A small masked image model, trained from scratch.
Model: 48-pixel images, encoder activation quick_gelu, decoder layers 4.
Rows from block 14 of the encoder of a small masked image model, named by matrix and row number. Rows with one number belong to one neuron. Each number is 200 + 20 x the weight over its row's rms, rounded and kept within 0 to 999. All counts start at 0.
After each neuron's rows are labels from the 100 images, of 14848, where the neuron reaches its highest value: "top examples" is what is common among them. Only what is clearly more common there than usual is listed. The data: photos of arthropod specimens (BIOSCAN-5M). In brackets: how many of the 100.
# fc1: MLP up (encoder.blocks.14.mlp.fc1.weight, 1152x384), inputs 192-383
# fc2: MLP down (encoder.blocks.14.mlp.fc2.weight, 384x1152, transposed), outputs 192-383

fc1.657,214,171,210,195,228,228,227,196,211,192,213,192,211,210,184,226,208,187,203,238,182,215,180,180,235,216,233,200,207,201,230,209,250,187,182,204,212,207,163,215,230,225,215,154,181,201,176,184,206,191,154,225,212,183,217,211,187,201,194,192,200,233,250,187,161,186,200,199,194,204,211,230,205,216,156,185,196,199,174,194,215,171,230,231,249,201,206,176,222,183,227,189,205,206,190,189,184,195,205,183,196,214,174,178,198,248,174,204,218,211,200,188,184,192,202,181,185,185,193,171,227,188,214,221,195,195,217,198,192,185,215,230,213,212,190,214,164,218,201,202,198,188,226,210,182,241,232,176,219,217,221,218,209,193,210,222,198,217,185,232,218,195,204,228,213,206,167,185,239,196,183,230,208,195,169,250,178,212,208,210,224,229,190,190,224,196,220,191,200,182,181,203
fc2.657,178,180,172,181,148,182,193,203,191,167,183,216,191,210,187,196,199,214,205,210,179,176,210,217,160,209,157,191,178,167,217,202,212,166,209,206,187,177,175,174,170,208,230,202,244,184,181,214,217,237,224,222,190,193,216,198,198,199,248,237,147,184,214,206,191,191,206,188,194,170,188,202,174,177,245,205,227,152,206,193,189,219,204,177,199,206,187,239,179,197,172,173,173,238,229,180,194,217,205,196,168,178,211,200,226,151,181,203,201,228,226,206,190,175,220,202,214,211,168,196,185,207,187,196,177,211,206,166,203,214,202,239,200,244,217,188,173,207,186,197,207,218,188,193,196,200,205,221,235,208,178,190,224,197,170,174,218,233,185,209,219,187,201,195,191,195,188,200,156,196,200,192,176,207,181,198,191,178,196,207,172,171,195,181,196,214,207,192,181,180,187,212
top examples: order Hymenoptera (46)

fc1.132,193,182,211,222,224,225,202,173,213,213,190,188,198,199,180,198,195,191,193,202,201,225,215,208,199,181,209,177,159,203,199,193,211,158,168,214,209,203,168,213,137,232,212,211,194,224,218,232,197,191,210,227,207,154,222,217,217,194,177,215,259,214,188,196,172,198,213,193,239,216,208,206,168,212,192,214,200,179,173,214,233,206,193,199,202,216,227,183,191,172,183,198,193,159,194,205,181,194,223,221,196,192,211,182,167,188,210,165,212,217,180,202,215,221,197,183,213,200,179,213,210,199,185,229,206,205,224,221,195,161,185,212,211,139,209,189,192,206,197,195,204,162,215,168,200,165,216,199,200,226,225,207,210,184,186,169,176,185,196,227,231,198,176,185,205,176,185,193,187,181,204,191,219,189,194,196,217,212,174,234,191,174,204,208,187,194,179,199,173,204,148,205
fc2.132,196,196,230,192,193,203,240,217,209,194,221,197,188,197,183,182,182,199,205,202,185,175,232,172,198,211,190,198,265,220,189,197,159,237,191,194,197,163,211,210,211,201,171,212,182,217,208,204,181,212,214,170,210,234,161,213,199,200,216,163,222,199,202,213,215,206,231,193,215,186,174,189,177,235,200,188,220,179,244,194,175,175,201,220,197,197,195,230,202,208,196,174,186,199,240,207,201,199,182,206,177,189,215,227,202,190,152,176,185,178,186,196,204,179,193,206,199,206,193,197,205,201,232,215,204,210,174,188,154,229,180,168,201,195,220,170,191,166,209,187,210,181,179,212,196,200,202,211,229,168,178,206,189,197,209,213,211,202,179,210,186,164,224,194,203,208,180,201,224,152,170,201,184,184,208,231,170,173,224,197,205,216,170,221,217,171,193,204,232,207,196,201
top examples: order Diptera (74)

fc1.549,203,215,226,217,198,185,194,198,218,218,204,183,236,185,178,182,203,189,194,179,216,176,204,240,220,200,170,156,188,201,198,200,206,211,196,205,194,228,192,172,183,200,193,189,228,183,206,196,209,184,217,197,191,174,241,197,208,157,157,205,195,186,217,181,197,199,214,208,234,210,137,182,204,210,225,235,194,190,242,215,245,201,207,175,204,174,169,201,185,207,182,188,211,202,203,222,203,182,234,153,209,188,179,230,179,198,208,200,236,211,212,203,203,233,177,213,175,195,240,221,227,218,181,239,210,235,197,181,199,223,198,174,173,225,197,180,154,221,173,223,235,152,235,162,193,216,188,207,195,208,192,224,215,207,198,213,189,210,223,222,205,221,206,225,187,219,207,185,208,219,184,168,203,201,227,166,187,202,180,185,203,202,205,176,211,176,191,178,219,186,244,194
fc2.549,206,197,186,222,193,215,217,183,194,222,211,207,193,220,219,200,222,192,193,183,226,166,208,205,175,181,215,189,189,170,180,206,222,181,193,215,212,181,191,228,225,150,215,169,190,204,225,200,156,211,196,222,167,231,232,194,200,245,199,183,186,215,208,194,214,211,232,187,210,201,202,219,198,191,190,224,199,200,217,186,200,220,212,186,205,219,240,223,150,226,237,207,202,186,232,206,180,191,203,199,200,172,187,184,195,228,183,181,210,187,189,180,181,195,203,173,230,181,199,193,205,196,215,164,182,220,205,197,187,185,217,189,190,215,188,215,191,194,224,195,230,216,230,173,167,207,230,159,198,187,213,192,188,219,218,185,235,193,192,165,200,199,195,214,205,178,214,197,198,231,202,243,197,211,247,202,185,168,247,211,207,178,228,208,189,214,210,195,223,203,204,212
top examples: order Coleoptera (45)

fc1.241,209,210,219,218,190,177,269,199,205,226,192,203,180,196,182,189,252,189,203,170,171,214,186,197,191,168,201,179,207,220,184,207,195,165,191,175,182,202,224,198,182,197,172,184,178,199,188,217,225,201,223,206,208,213,212,253,198,193,196,209,203,198,214,231,160,191,201,185,206,222,209,194,190,179,177,193,182,194,206,225,237,190,175,183,192,221,165,180,204,165,199,189,177,191,208,205,204,193,229,199,247,204,185,194,241,211,221,213,215,188,203,222,218,204,210,198,211,177,218,211,201,199,199,187,200,194,205,216,177,199,185,203,205,180,231,210,197,226,212,217,157,202,244,177,229,190,205,171,220,200,218,194,176,197,171,181,209,252,194,203,237,237,221,168,216,216,206,208,243,216,197,168,209,194,208,225,198,195,177,186,198,193,194,200,218,202,196,189,195,151,181,169
fc2.241,166,199,200,170,195,189,169,220,186,206,225,178,204,177,212,220,162,233,208,195,221,184,196,173,219,204,200,249,234,207,181,199,192,197,215,185,186,205,181,200,238,254,187,187,204,198,196,197,209,212,215,201,181,159,193,210,203,185,196,182,203,251,249,215,198,206,221,225,210,175,182,185,190,214,234,209,224,203,224,167,167,208,205,196,192,170,201,198,231,217,215,207,223,192,222,166,172,202,179,179,169,213,184,213,165,202,202,199,158,200,178,171,220,201,229,216,201,191,190,217,188,202,189,195,218,207,191,231,193,190,195,231,145,231,186,205,182,193,214,169,204,173,152,189,194,213,199,235,170,206,178,204,215,209,213,171,239,207,184,179,174,171,177,210,187,194,164,207,199,174,191,214,197,217,202,212,190,205,187,220,171,174,191,214,169,203,189,220,184,211,209,199
top examples: order Hymenoptera (54)

fc1.720,179,176,203,189,191,190,212,241,209,169,183,183,194,211,226,173,204,179,200,232,218,199,216,206,238,234,233,203,202,183,214,181,169,199,170,184,217,193,168,140,212,194,209,212,195,201,231,195,198,170,231,210,165,179,174,233,215,214,159,192,220,195,221,158,174,175,201,237,235,176,187,199,222,178,197,221,176,195,259,199,187,181,213,211,209,222,194,216,227,246,211,217,173,204,199,209,212,200,207,203,214,217,222,205,216,196,192,189,216,186,175,183,193,190,185,182,206,199,208,216,219,184,151,169,175,177,201,205,215,163,186,204,182,168,209,179,187,208,199,211,206,218,183,188,217,207,162,211,199,185,215,180,208,212,224,183,223,228,232,186,214,213,165,207,226,208,215,179,185,182,222,175,176,223,239,204,194,226,206,198,247,201,176,240,200,200,201,175,195,224,224,203
fc2.720,208,227,197,194,263,187,193,199,208,232,236,181,201,201,205,197,209,205,170,208,206,216,210,205,192,209,208,194,209,198,185,207,197,181,198,205,213,187,226,242,184,190,179,208,199,228,203,210,191,205,199,167,237,200,198,202,203,212,217,219,225,183,181,216,176,237,207,209,178,191,194,162,187,201,190,181,210,251,153,198,180,217,166,197,209,188,204,181,193,223,201,211,201,197,216,213,183,205,192,205,193,169,193,215,203,192,174,225,205,245,182,170,199,158,209,228,227,197,188,196,183,185,172,245,192,212,194,196,180,227,194,227,213,231,205,204,176,189,182,214,232,186,196,224,213,202,199,205,210,200,192,235,237,197,191,215,204,214,203,200,192,227,203,210,207,233,214,206,189,245,186,194,225,208,196,153,219,229,198,208,183,213,203,201,216,232,194,228,206,195,168,185
top examples: order Coleoptera (37)

fc1.131,160,183,200,229,185,209,247,176,182,185,190,222,171,184,199,207,192,170,198,196,214,184,254,209,208,233,211,209,194,200,211,200,184,194,166,209,202,223,189,219,183,225,176,208,173,204,200,208,226,199,232,185,207,182,197,225,190,209,178,184,227,194,193,210,225,178,199,194,218,205,191,166,206,150,188,221,209,179,219,188,215,208,207,174,175,195,222,226,225,222,182,231,185,231,184,197,206,195,185,186,222,188,202,217,198,210,230,223,164,171,193,216,235,165,212,198,210,220,251,205,196,205,197,174,243,217,189,225,211,181,201,221,230,209,233,215,168,204,197,211,188,203,158,173,242,204,224,216,186,188,242,233,209,220,200,181,195,231,197,185,170,221,196,212,165,182,196,209,215,220,223,203,234,183,197,197,226,193,192,227,205,227,198,190,190,189,190,171,184,196,217,193
fc2.131,214,193,221,185,221,220,225,239,197,164,239,167,218,204,202,191,185,210,209,187,223,216,188,156,199,171,231,213,192,207,211,205,213,215,203,175,186,191,233,217,239,171,191,214,215,203,206,175,195,211,206,194,168,216,169,188,207,213,221,175,222,191,219,203,190,235,198,217,200,213,193,221,181,235,202,192,209,186,193,189,161,194,193,242,190,213,179,183,199,203,181,186,195,143,210,195,177,236,229,200,186,195,240,187,173,169,187,185,199,184,187,193,202,227,195,209,205,174,184,237,223,212,193,174,219,206,182,188,195,180,200,184,178,170,188,209,214,175,212,163,239,169,188,228,209,176,172,194,239,203,156,155,191,210,181,183,209,181,191,189,223,181,179,200,227,201,173,177,220,179,190,183,186,219,167,245,211,166,182,214,206,167,168,204,201,170,217,205,193,212,190,214
top examples: order Hymenoptera (44)

fc1.194,212,179,219,187,181,211,170,192,152,174,162,222,230,223,175,201,189,209,202,235,213,160,190,207,182,229,188,192,214,195,212,185,202,213,186,244,188,205,209,214,224,199,212,196,195,153,226,200,268,191,216,215,214,223,223,175,210,226,185,193,235,179,209,209,205,171,178,191,190,190,198,192,176,211,193,215,201,169,237,208,233,214,220,212,199,157,213,220,186,206,209,212,205,215,206,214,203,186,219,170,192,171,211,218,218,197,231,218,208,171,205,186,186,200,187,189,176,194,199,240,186,214,222,207,172,186,208,162,211,209,183,207,201,220,181,190,230,170,208,209,185,190,177,205,202,170,207,193,227,219,187,188,162,190,219,204,212,212,151,211,193,218,196,244,198,192,221,192,216,186,184,200,215,163,223,215,212,191,184,204,223,226,198,238,194,188,225,204,178,181,186,229
fc2.194,175,179,177,177,184,192,231,204,229,234,177,228,187,199,211,189,168,212,192,187,209,200,206,182,213,164,185,213,200,200,195,229,216,171,243,181,205,180,205,192,193,214,203,198,185,204,208,207,169,193,214,193,220,214,227,208,182,184,221,192,191,183,174,188,184,240,216,191,182,222,187,203,183,212,187,236,167,241,143,183,209,192,184,220,205,185,202,177,187,242,206,178,196,222,186,225,194,173,199,228,196,206,207,198,182,223,207,207,219,203,171,187,201,226,192,236,200,202,200,209,185,157,255,201,225,219,169,213,191,213,197,199,203,211,218,203,204,164,215,189,213,239,202,211,226,194,204,176,191,208,199,198,230,184,207,214,210,194,206,173,250,194,212,177,197,209,205,178,191,188,197,184,195,227,201,162,214,201,207,251,187,211,162,181,165,200,169,171,201,202,196,195
top examples: order Coleoptera (68)

fc1.591,215,202,194,195,193,186,228,211,194,195,228,218,200,190,179,228,205,204,174,187,193,164,174,186,202,164,194,211,184,184,187,207,193,194,200,208,229,191,234,241,191,220,199,190,237,204,174,209,218,169,215,198,179,185,173,187,176,204,191,190,192,181,165,201,231,184,200,215,212,218,197,206,217,203,184,167,195,172,181,174,215,243,204,145,233,232,195,162,216,232,181,193,173,174,225,232,212,204,210,198,231,198,218,173,218,181,185,216,181,175,197,179,218,214,213,211,209,175,199,207,204,175,171,239,188,204,168,194,203,212,209,235,199,201,193,205,225,184,204,183,197,189,178,204,242,161,184,209,201,242,204,193,189,154,231,204,201,187,218,173,191,204,195,201,234,181,167,207,187,193,207,196,200,175,196,175,223,222,197,225,178,244,205,224,215,221,166,180,214,181,166,193
fc2.591,221,193,178,188,247,212,200,166,186,214,171,179,209,208,240,224,155,212,210,224,207,232,197,187,184,202,183,190,225,201,178,186,176,192,189,188,218,222,186,231,235,144,196,222,228,177,184,203,200,214,170,156,208,169,212,202,175,200,186,172,208,228,229,229,209,230,183,193,224,211,216,175,195,202,203,258,218,196,225,234,187,228,153,245,201,186,218,202,220,181,207,206,194,208,223,198,189,194,208,218,189,196,184,203,237,227,179,258,200,224,248,204,212,161,185,183,185,192,203,195,223,205,226,213,191,169,247,170,180,222,201,212,219,197,196,174,223,191,202,231,180,203,235,177,234,193,177,218,188,184,174,199,226,223,199,204,166,202,214,179,168,182,227,200,201,191,218,219,195,197,198,194,207,188,206,218,166,222,200,203,177,187,191,208,207,216,185,187,233,188,226,199
top examples: order Hymenoptera (41)

fc1.488,201,214,202,200,210,189,181,209,187,222,200,186,174,205,197,191,186,197,196,214,204,191,228,197,170,209,194,195,197,151,188,237,203,224,195,213,236,181,224,194,173,218,187,213,215,183,231,204,227,202,194,193,215,136,219,193,213,159,178,197,193,186,211,222,187,197,210,208,212,185,226,228,229,212,174,213,194,240,209,256,175,194,157,186,232,241,190,193,214,234,183,183,200,181,197,177,202,208,194,189,176,240,198,226,202,194,212,220,204,241,184,208,192,207,192,201,213,227,222,206,196,179,253,190,167,173,212,223,202,182,203,172,189,181,217,216,184,194,167,206,196,183,228,170,184,168,176,222,204,197,235,212,219,200,224,192,226,201,177,233,241,226,199,201,233,245,197,188,177,186,187,211,211,212,210,230,197,230,197,220,200,187,175,183,194,208,203,187,195,206,210,219
fc2.488,217,210,250,192,187,197,250,194,166,213,165,189,198,236,217,199,198,199,194,219,214,199,224,193,215,213,189,189,178,235,214,181,205,190,169,161,192,230,197,191,200,198,179,169,183,206,205,222,211,200,213,207,188,193,190,210,208,199,162,171,194,197,204,170,175,215,174,164,201,175,203,200,207,198,184,212,216,180,202,226,234,168,191,215,212,185,203,217,176,181,192,224,212,251,196,212,170,195,200,225,198,168,195,216,190,185,192,206,202,218,211,202,215,210,160,238,171,187,202,203,209,190,207,164,190,200,194,198,199,184,186,209,187,217,201,184,246,195,187,198,212,169,208,208,249,214,163,187,162,199,165,215,194,199,207,196,204,176,203,221,192,170,171,197,163,183,180,208,211,192,160,196,195,202,189,215,216,207,207,213,216,201,166,215,201,235,227,214,205,215,228,177
top examples: order Lepidoptera (25)

fc1.546,198,195,244,239,212,192,191,197,222,220,250,199,198,215,201,188,197,224,178,187,190,196,190,225,201,204,221,183,180,206,210,173,237,234,231,197,194,230,190,218,248,198,204,193,196,204,210,218,216,201,196,195,181,176,196,180,214,173,205,169,198,223,212,141,223,200,236,228,221,217,180,210,192,188,243,163,189,209,251,193,188,176,171,190,202,243,201,219,227,197,200,194,169,209,191,217,223,201,230,236,186,215,240,195,191,239,160,209,218,180,241,213,163,164,191,204,191,194,156,203,164,200,219,178,199,219,211,179,196,194,196,206,188,207,215,168,191,193,180,214,208,221,191,182,186,226,214,228,185,213,209,224,230,215,215,181,218,195,163,235,212,232,191,185,207,226,182,173,231,187,209,197,200,202,186,198,161,211,169,192,203,188,214,171,181,205,198,207,226,149,182,217
fc2.546,184,209,201,190,187,202,222,173,198,203,214,244,165,195,232,221,187,190,207,213,180,189,238,152,225,200,171,177,163,200,165,242,219,170,193,196,189,206,223,184,211,196,199,186,224,199,217,193,223,182,197,169,204,221,189,181,210,179,210,188,180,217,235,189,211,236,180,196,219,188,175,199,188,218,186,213,194,229,182,188,191,226,198,182,162,200,185,181,221,209,209,197,222,187,221,218,197,200,243,218,213,198,207,202,224,207,207,213,169,176,210,158,188,238,202,194,245,170,167,214,209,195,189,199,189,210,171,221,206,234,162,204,214,195,215,201,203,231,225,178,196,172,205,205,197,190,193,193,206,206,152,183,163,178,197,209,219,231,198,166,199,204,190,173,196,180,215,165,198,218,190,193,197,201,221,198,190,169,188,179,178,171,193,218,173,181,205,202,213,222,178,176
top examples: order Coleoptera (40)

fc1.427,205,202,147,201,205,172,193,224,211,183,192,196,213,202,191,184,210,219,209,216,197,207,190,187,221,195,198,200,182,159,199,187,197,174,188,174,199,218,204,240,226,193,216,198,192,205,191,200,213,218,212,192,196,215,211,193,196,173,169,175,177,205,182,190,221,206,192,171,184,180,198,162,200,197,180,220,196,211,210,192,210,207,195,174,200,227,217,181,213,190,195,170,190,181,198,202,202,194,210,211,180,209,182,189,164,199,153,199,200,175,213,236,167,198,228,180,195,202,172,204,219,180,211,149,202,204,215,224,216,205,202,183,203,209,191,219,185,202,207,176,205,185,206,207,219,194,220,179,206,200,187,193,222,232,209,217,231,234,188,192,220,237,221,206,191,196,191,210,211,199,167,184,161,197,230,171,197,202,240,149,196,196,199,236,202,191,197,184,213,216,227,181
fc2.427,187,213,233,178,210,243,210,168,185,236,175,193,177,212,167,221,183,209,234,186,196,215,238,219,190,197,205,206,226,238,229,215,219,221,196,211,197,171,201,171,206,200,184,204,224,213,235,204,192,195,232,220,222,208,179,214,229,198,205,222,194,194,194,191,191,210,201,227,225,204,172,197,208,202,208,175,213,207,194,212,204,154,226,200,228,188,237,190,196,234,172,223,221,238,219,204,200,199,195,205,177,182,221,207,241,184,197,200,201,199,191,196,183,181,183,196,197,205,204,196,210,176,223,197,170,161,205,151,171,182,187,248,187,223,187,200,206,211,183,194,166,174,182,202,201,183,207,203,180,185,194,203,208,155,198,202,190,203,191,213,196,182,217,179,206,192,222,220,155,182,182,199,242,215,181,238,227,192,212,200,186,219,177,182,190,185,211,224,155,186,192,183
top examples: order Lepidoptera (32)

fc1.681,224,179,239,205,224,201,197,173,176,209,162,213,184,176,224,190,182,183,178,200,216,235,183,239,165,174,236,168,180,216,168,209,193,212,198,202,194,153,205,230,226,188,187,186,216,171,163,221,168,215,169,198,197,187,206,195,195,166,159,224,210,204,200,230,138,178,233,191,177,187,196,210,210,218,186,200,209,206,234,184,219,200,186,203,180,224,175,187,193,179,179,212,198,201,213,188,219,211,207,221,189,192,177,190,179,190,210,205,194,190,209,180,177,198,227,187,179,202,214,183,203,246,180,238,171,158,197,220,221,194,207,236,227,191,199,190,204,217,237,229,203,218,179,216,217,208,197,227,222,203,194,193,224,185,171,194,177,191,231,189,215,220,185,211,191,202,195,219,187,212,240,195,240,171,198,177,225,225,172,228,179,231,224,216,226,209,153,189,230,211,211,185
fc2.681,152,208,199,202,236,182,146,188,222,201,231,220,232,176,213,195,217,182,218,210,200,224,205,184,216,159,220,218,169,201,181,199,160,149,199,212,182,207,216,188,197,219,154,218,208,167,173,213,184,227,205,187,208,214,176,188,179,189,198,232,224,206,187,222,195,188,191,213,207,211,167,173,197,184,211,206,232,159,220,199,208,200,194,211,187,201,232,185,199,207,152,202,218,202,184,174,169,231,187,218,211,209,188,191,158,192,230,187,200,179,171,175,216,212,228,197,208,220,189,215,213,176,204,170,193,203,185,221,215,206,174,204,202,197,177,184,211,162,235,217,239,200,176,234,202,203,212,204,239,191,203,243,221,212,207,186,183,192,213,204,173,193,178,216,185,220,173,179,185,201,207,193,176,194,186,201,213,205,217,225,216,199,176,205,179,201,169,172,178,182,164,217
top examples: order Hymenoptera (42)

fc1.609,196,201,186,159,200,206,200,225,183,176,154,207,219,180,210,218,217,207,199,212,222,208,212,163,191,217,176,203,194,218,173,219,195,227,208,180,187,229,208,203,203,200,152,225,224,204,223,218,207,203,203,175,194,222,191,204,194,201,201,184,221,195,175,189,237,189,218,217,203,191,195,187,231,145,214,179,209,220,189,212,177,196,199,197,176,182,187,226,178,201,210,205,196,221,180,257,203,206,205,218,209,213,214,213,194,178,184,185,220,206,191,191,182,190,197,194,167,210,226,186,202,193,123,185,201,181,178,190,211,185,224,191,188,186,187,173,193,223,232,194,209,177,167,209,195,216,193,200,179,170,193,206,207,203,230,202,194,186,194,181,201,211,239,207,187,190,203,191,200,197,221,192,234,203,215,184,177,155,207,217,215,206,200,222,177,189,202,179,167,196,224,246
fc2.609,188,209,180,211,215,216,202,204,214,169,229,214,179,195,185,182,184,196,217,206,201,151,190,186,205,218,208,241,244,194,192,204,218,176,194,182,166,166,186,193,176,202,243,194,154,195,168,190,176,204,211,168,216,205,224,196,205,242,170,212,182,191,210,199,182,226,191,176,199,220,227,209,192,177,186,193,206,204,191,173,218,177,183,212,185,212,218,193,188,193,240,187,194,177,216,186,195,195,198,215,203,175,179,225,192,212,201,206,179,183,216,191,165,193,206,205,199,184,194,197,176,196,245,200,209,212,201,195,207,198,213,207,227,178,213,217,227,202,199,182,195,259,195,198,212,209,193,186,213,207,173,210,180,203,210,180,224,211,188,172,223,203,201,218,194,182,219,203,184,178,193,162,180,215,193,190,164,234,188,208,208,186,205,204,211,186,210,234,177,201,187,191
top examples: order Coleoptera (43)