config.yaml
encoder_mlp_ratio: 3
encoder_fused_qkv: false
decoder_layers: 4
Rows from block 14 of the encoder of a small masked image model, named by matrix and row number. Rows with one number belong to one neuron. Each number is 500 + 25 x the weight over its row's rms, rounded and kept within 0 to 999. All counts start at 0. Numbers have three digits each. After the name is the row's rms in percent of the matrix's.
Before each neuron's rows are labels from the 100 images, of 14848, where the neuron reaches its highest value: "top examples" is what is common among them; "colour at peak" is the nearest of a few named colours to the mean colour under the peak. Only what is clearly more common there than usual is listed. The data: photos of arthropod specimens (BIOSCAN-5M). In brackets: how many of the 100, against the usual share in percent.
# fc1: MLP up (encoder.blocks.14.mlp.fc1.weight, 1152x384), inputs 0-191
# fc2: MLP down (encoder.blocks.14.mlp.fc2.weight, 384x1152, transposed), outputs 0-191

top examples: order Coleoptera (39 vs 16.8)
colour at peak: pink (90 vs 57.9)
fc1.473 111:497516515496484495548475492491497496522512536516533482477476504487458500525480510484545538534523533526470509473472530497486490533490506477553499505506499481516506492570512449522467494522481519482498499497497436491474490510497487473489544489472451494500500496474557501488469465485489554518456501485528513489503491480476485513478471488499473460511495522490513539468499469502479506524532519515496532550520456479486475503490481532505515521474511462475507502501499495484503490497486527495500514522523490487433525490510544483463506554488499494464516521523533484459511529490529521511
fc2.473 153:491540524521523494438532523503543548522521477514486482457500540487503512531472518493482493495462509473485505505479479506505470508503493483483514500485495483495498477518519496483503492516470485496507501499493517457523480503496516517488490497503473473445511477479552479510517524491482486489476525557520484510548477485497469556480537521500458493528497493454487519508472511534532501533499485516508472452551513558532526512537507500501477484470534507453538496471470483421493515520475486524535479552538531486478514526483500507455454508501530498512491553496497502508491506512491536537

top examples: order Lepidoptera (25 vs 7.3)
colour at peak: grey (36 vs 9.8)
fc1.488 105:489497474520507480512495469500505480528497430517433540456550481508500501501513549557498502522519485500489507508501494493488489482498495487488466471552494497467496482519503476467527514517521469508500513494493480512457541482529509460539511521499466517506461484500512509493521487528509482534542545498470533476501541514475468491506469448503514485507501519503468458517549495489516505490505506503484466459480509501488470483530484470496500505473533491523512522500485506471524491512454503514541462508479513482468519521548532505517474441538485513424453477470507476534473499487526526517
fc2.488 108:515500505473497511515499496510497448456544469518547509517494548513465511525476536478551545515512500481490450524496465549475533513484539489491526486518468512465467457469461531518493494480489494480510463524464518476509541460460499467462488495436518541512457487539500483516498513499458476506477485526478475515527488518549529526502476541500533500484492506486472503501476491496510521520500516503504520486565533496511509475477524522499503491514492488493475489548491499528522520458511509444482578472514439519524487517516477524484498520514495509494541557500485501476535463496523485506

top examples: order Hymenoptera (54 vs 20.4)
colour at peak: white (66 vs 29.9)
fc1.241 100:487505493526498508467471491500501507486513495515519481519471509496455440500492449494477442471512508464505526472519500501516512512548503489476464492480506521465526468499507488490560438528499514490524452465515435453513528493502535515458474508497506480541502547505520501523484510432448524496498457524520512462495521452500514510459478560525499508527491493502469514532517508528511488505480498515471513473500548493491501544487539475518503500460507463512522471528528492506529510544498495517502507482503518520562518464489481490491505530483512462502505493470517439523497529510481505485
fc2.241 085:549479496529531495487502492526538504481476496470485498477561512509571560535518501474550507519500510528521479478477552470482488506494483486459529491549480540516494481537463510500477521524491487489495514551482517561456478485472453490471524487493481475472481469514483516465508482486503487474503474463507504478522520534471449445514524480506502496534518498508443483484496501515508491510480483491513460476504500524471491472479484484476512458521489505473456510454472471508474533497486495488485507544487481508524504500511521497504510538507469469498514494481514553516516518464485511482

top examples: order Hymenoptera (41 vs 20.4)
colour at peak: white (77 vs 29.9)
fc1.591 101:481463533473503474542495524499431494480485459537472501493478511498497492527521509501505493473513512472463477500471479504465526543513494561534492525477474512538502519504479501470499481486509490498519472502512516482487484531512505478467491534500510494492478494500487476537506472489520519493505516479494550501552510508494492511438528473472502493552479535506525519504495466530498479456469483471505511528472488440468492515479464508449493449522513507474521506486457503460469466494519451533503557517516519480532509511459521493437515492479462475447538503511511491501504508498503538496
fc2.591 090:520475526508472479514463488487485524515491522484466515508535501514466494467474501486500469535506483489487514515528512481518524526502516462491538521513514446517517487487533524454525527531541486480497508528494454524513503497525501434495507485552491534471507540473495507506521491511497497494526479497484483493468493516492512501491540498520478513535530494511528494496458504466456502487498451505473530517483519492460504513511529511471476511482511515478480527509439517517452482508503507494494453486460537501457478496510496515485484556510497448506491468535534512493499521517479483515

top examples: order Diptera (74 vs 30.7)
colour at peak: grey (50 vs 9.8)
fc1.132 098:444480504531473482495477509551494489533481499471494481521489521532503466513506531510530524512534532444497524510473473522506493510457502495527512452509471462514511505504508505503491486523500470496511523505453526491510509518491508490515500464479485539552527521491476545461501494452529535488476442441486459475500499516483517534507536520483534543475509504489477481521506507481490493470514465494484495480505488457512512492515534502541476528505488498540461571465465475516584476565475485500525506495487538499488527489529485513519487510492510546459496485493493507548530510486479485486
fc2.132 084:511524516508551504500500521475574514491487490557554505494480520509458511510474430530494477520501535527560481458493470465503512513525485543471470508530517510541518466533507475470504519492513498520482524500522517478445484541532481518489477509483513502503495492488534517506483460502511495483487524521503528543496472525507485525511523519528523515488481528519483545523518495494510486489486483483505476530505461547484475523493441530466525526498542525501550471543523510563494479457474506531493479518504478497519473515467522476479467498490484437531531475466516500525509489465513499531

top examples: order Lepidoptera (32 vs 7.3)
colour at peak: grey (30 vs 9.8)
fc1.427 107:559522569459530548492458515517451479545473529477542503457509511492538490508507478507482517453465449541517507498508542495520488482495510487518487505520502499496471504505494454505473506456526517480464496504513446515489523513543526509489468427531512504510523528514505518474474509522455494503500504466500484508484486502495457499525506518530444518483464499500505526500563493497498551526455544512463500514488498494500528517447506489473472477526482488528421478508516508457515481515505494491474494516564495548449486469471532489467535510536478466520531524521471555489530496508469465485
fc2.427 117:427484484526467499532519473487486506468530449511483487520534533487508499500456533501500516527503489459486480468492496516553533511502545530476510493543526510509519506482504479518509501520532489526511549466490530475538524529514481492528503517485527501494453489483540487532530496497539499519475514512524508476558537494486512487505530497481575486503529499502503511487466484489541489529489488482496540452498486519494488464532516504475533558482512514506541488522501491559502502471516520507477473546445498498518564491501440475511479467501501496470509477483505493495451480511516467509

top examples: order Coleoptera (43 vs 16.8)
colour at peak: grey (34 vs 9.8)
fc1.609 099:516522484506503462529525497453554474501492494484488543469477547486544495513504512511517495494541492508498500529481486544504490510512465516556476507485497538487536530429491441488486468530484517486468497514526516525517511506532532492484523521477507489496502523509514514571507510538491524479462474466475519518499470553521496474462529501453552466522538515524499513484512506505503497468467488477498525499471485524445482462451506512472521474491449480499513489472506513509493535483491534504525495496503480489520483576540458473523503568516493511470482500499464476493448458477505466506
fc2.609 104:536481496522527494521550491500459513504474493503493512547509500513504527526469476529464511520478500487452518511523486509485502457490530518512498523477510491489476482596552476545499494510490498542521489524522473520472464476464532529472539494476470503481530491486538483484509524520529451540504538493493501524475506498494496478519498496472436524468553476517506454544486488477541500519516526514500488469538534483525531512566469565512526528455545530532519480529505499486498518502467479477522517551518528489498501493482493518516496473470499424495516462516544482532505524518511528560

top examples: order Coleoptera (47 vs 16.8)
colour at peak: pink (87 vs 57.9)
fc1.305 100:500503489519445482503456488512484535507517521496516459441475477525490488539537495490495522524510531509516527486467499488533478550455488512505463487426482479517501505514501521516492460493483479509499488455491465464549472523521484506527541478490508536511567537502509497542511486489474523482486523501494470466476512506532511487531472485507496448535487538527505518494482486483506537493522499508450530485500465477470461524543513467506529488515503502478529503441509497498503505499514515478483521495494486541498529516489524500445527517495518502531480496483522476443538497529457499476
fc2.305 096:514479516503543502523461536497511520487469493492520527503491493464484492487500489490453522473481508507514481489499505484516452499512474490509490513523520521495488482519467469486550477509522496470524490530500491519485495488482472490488498508512510455447500459478492509531492508506519510493496455551487466496516458511472459519523491552478535525486470471477516522482436482537506480574518484496503479549529486468509498530511487511465546495451531502462510477539496483497491490475484505477533543533545531471450519467456492527527469551546485497499490513510504529500486505530528486480

top examples: order Coleoptera (45 vs 16.8)
colour at peak: grey (26 vs 9.8)
fc1.604 099:506542481553571487494486525482516446523512481471486454517540499511519545517501479492463514494505495489555488487462503549478527509491477482479508502479529448525535519451471514497530482536503502543516491475459543537527485536473543505536493504502525469433526478474497498524515521524498505484523560472532501529489488513439447511513525513521509500515501492517465508500441504508494512505522485490504497501498484488472502484503471492472497519548499560504468478523538500501523530467440470484501455541528487493533517461501460492488513498491514513501480537464464464502472485496525515524
fc2.604 078:490441529560507543521536485499485497518512506495532542466457500513491521465543484461476541517507527511550511498551516455522530517468531496490508534527485504480517459515512515496459492517487478463506503550502510474513486494480518497514529499498491502499517502529513490500526489514553493494471504505572465524521528482483546464465493476458484502506473550520477498502529520511523515514442482522528498506522456505497497465497489521493484511543529482529475498517506505497487500536520541500497507478494544544475481497497504495464518495504497514496500491490490541544531456493468506490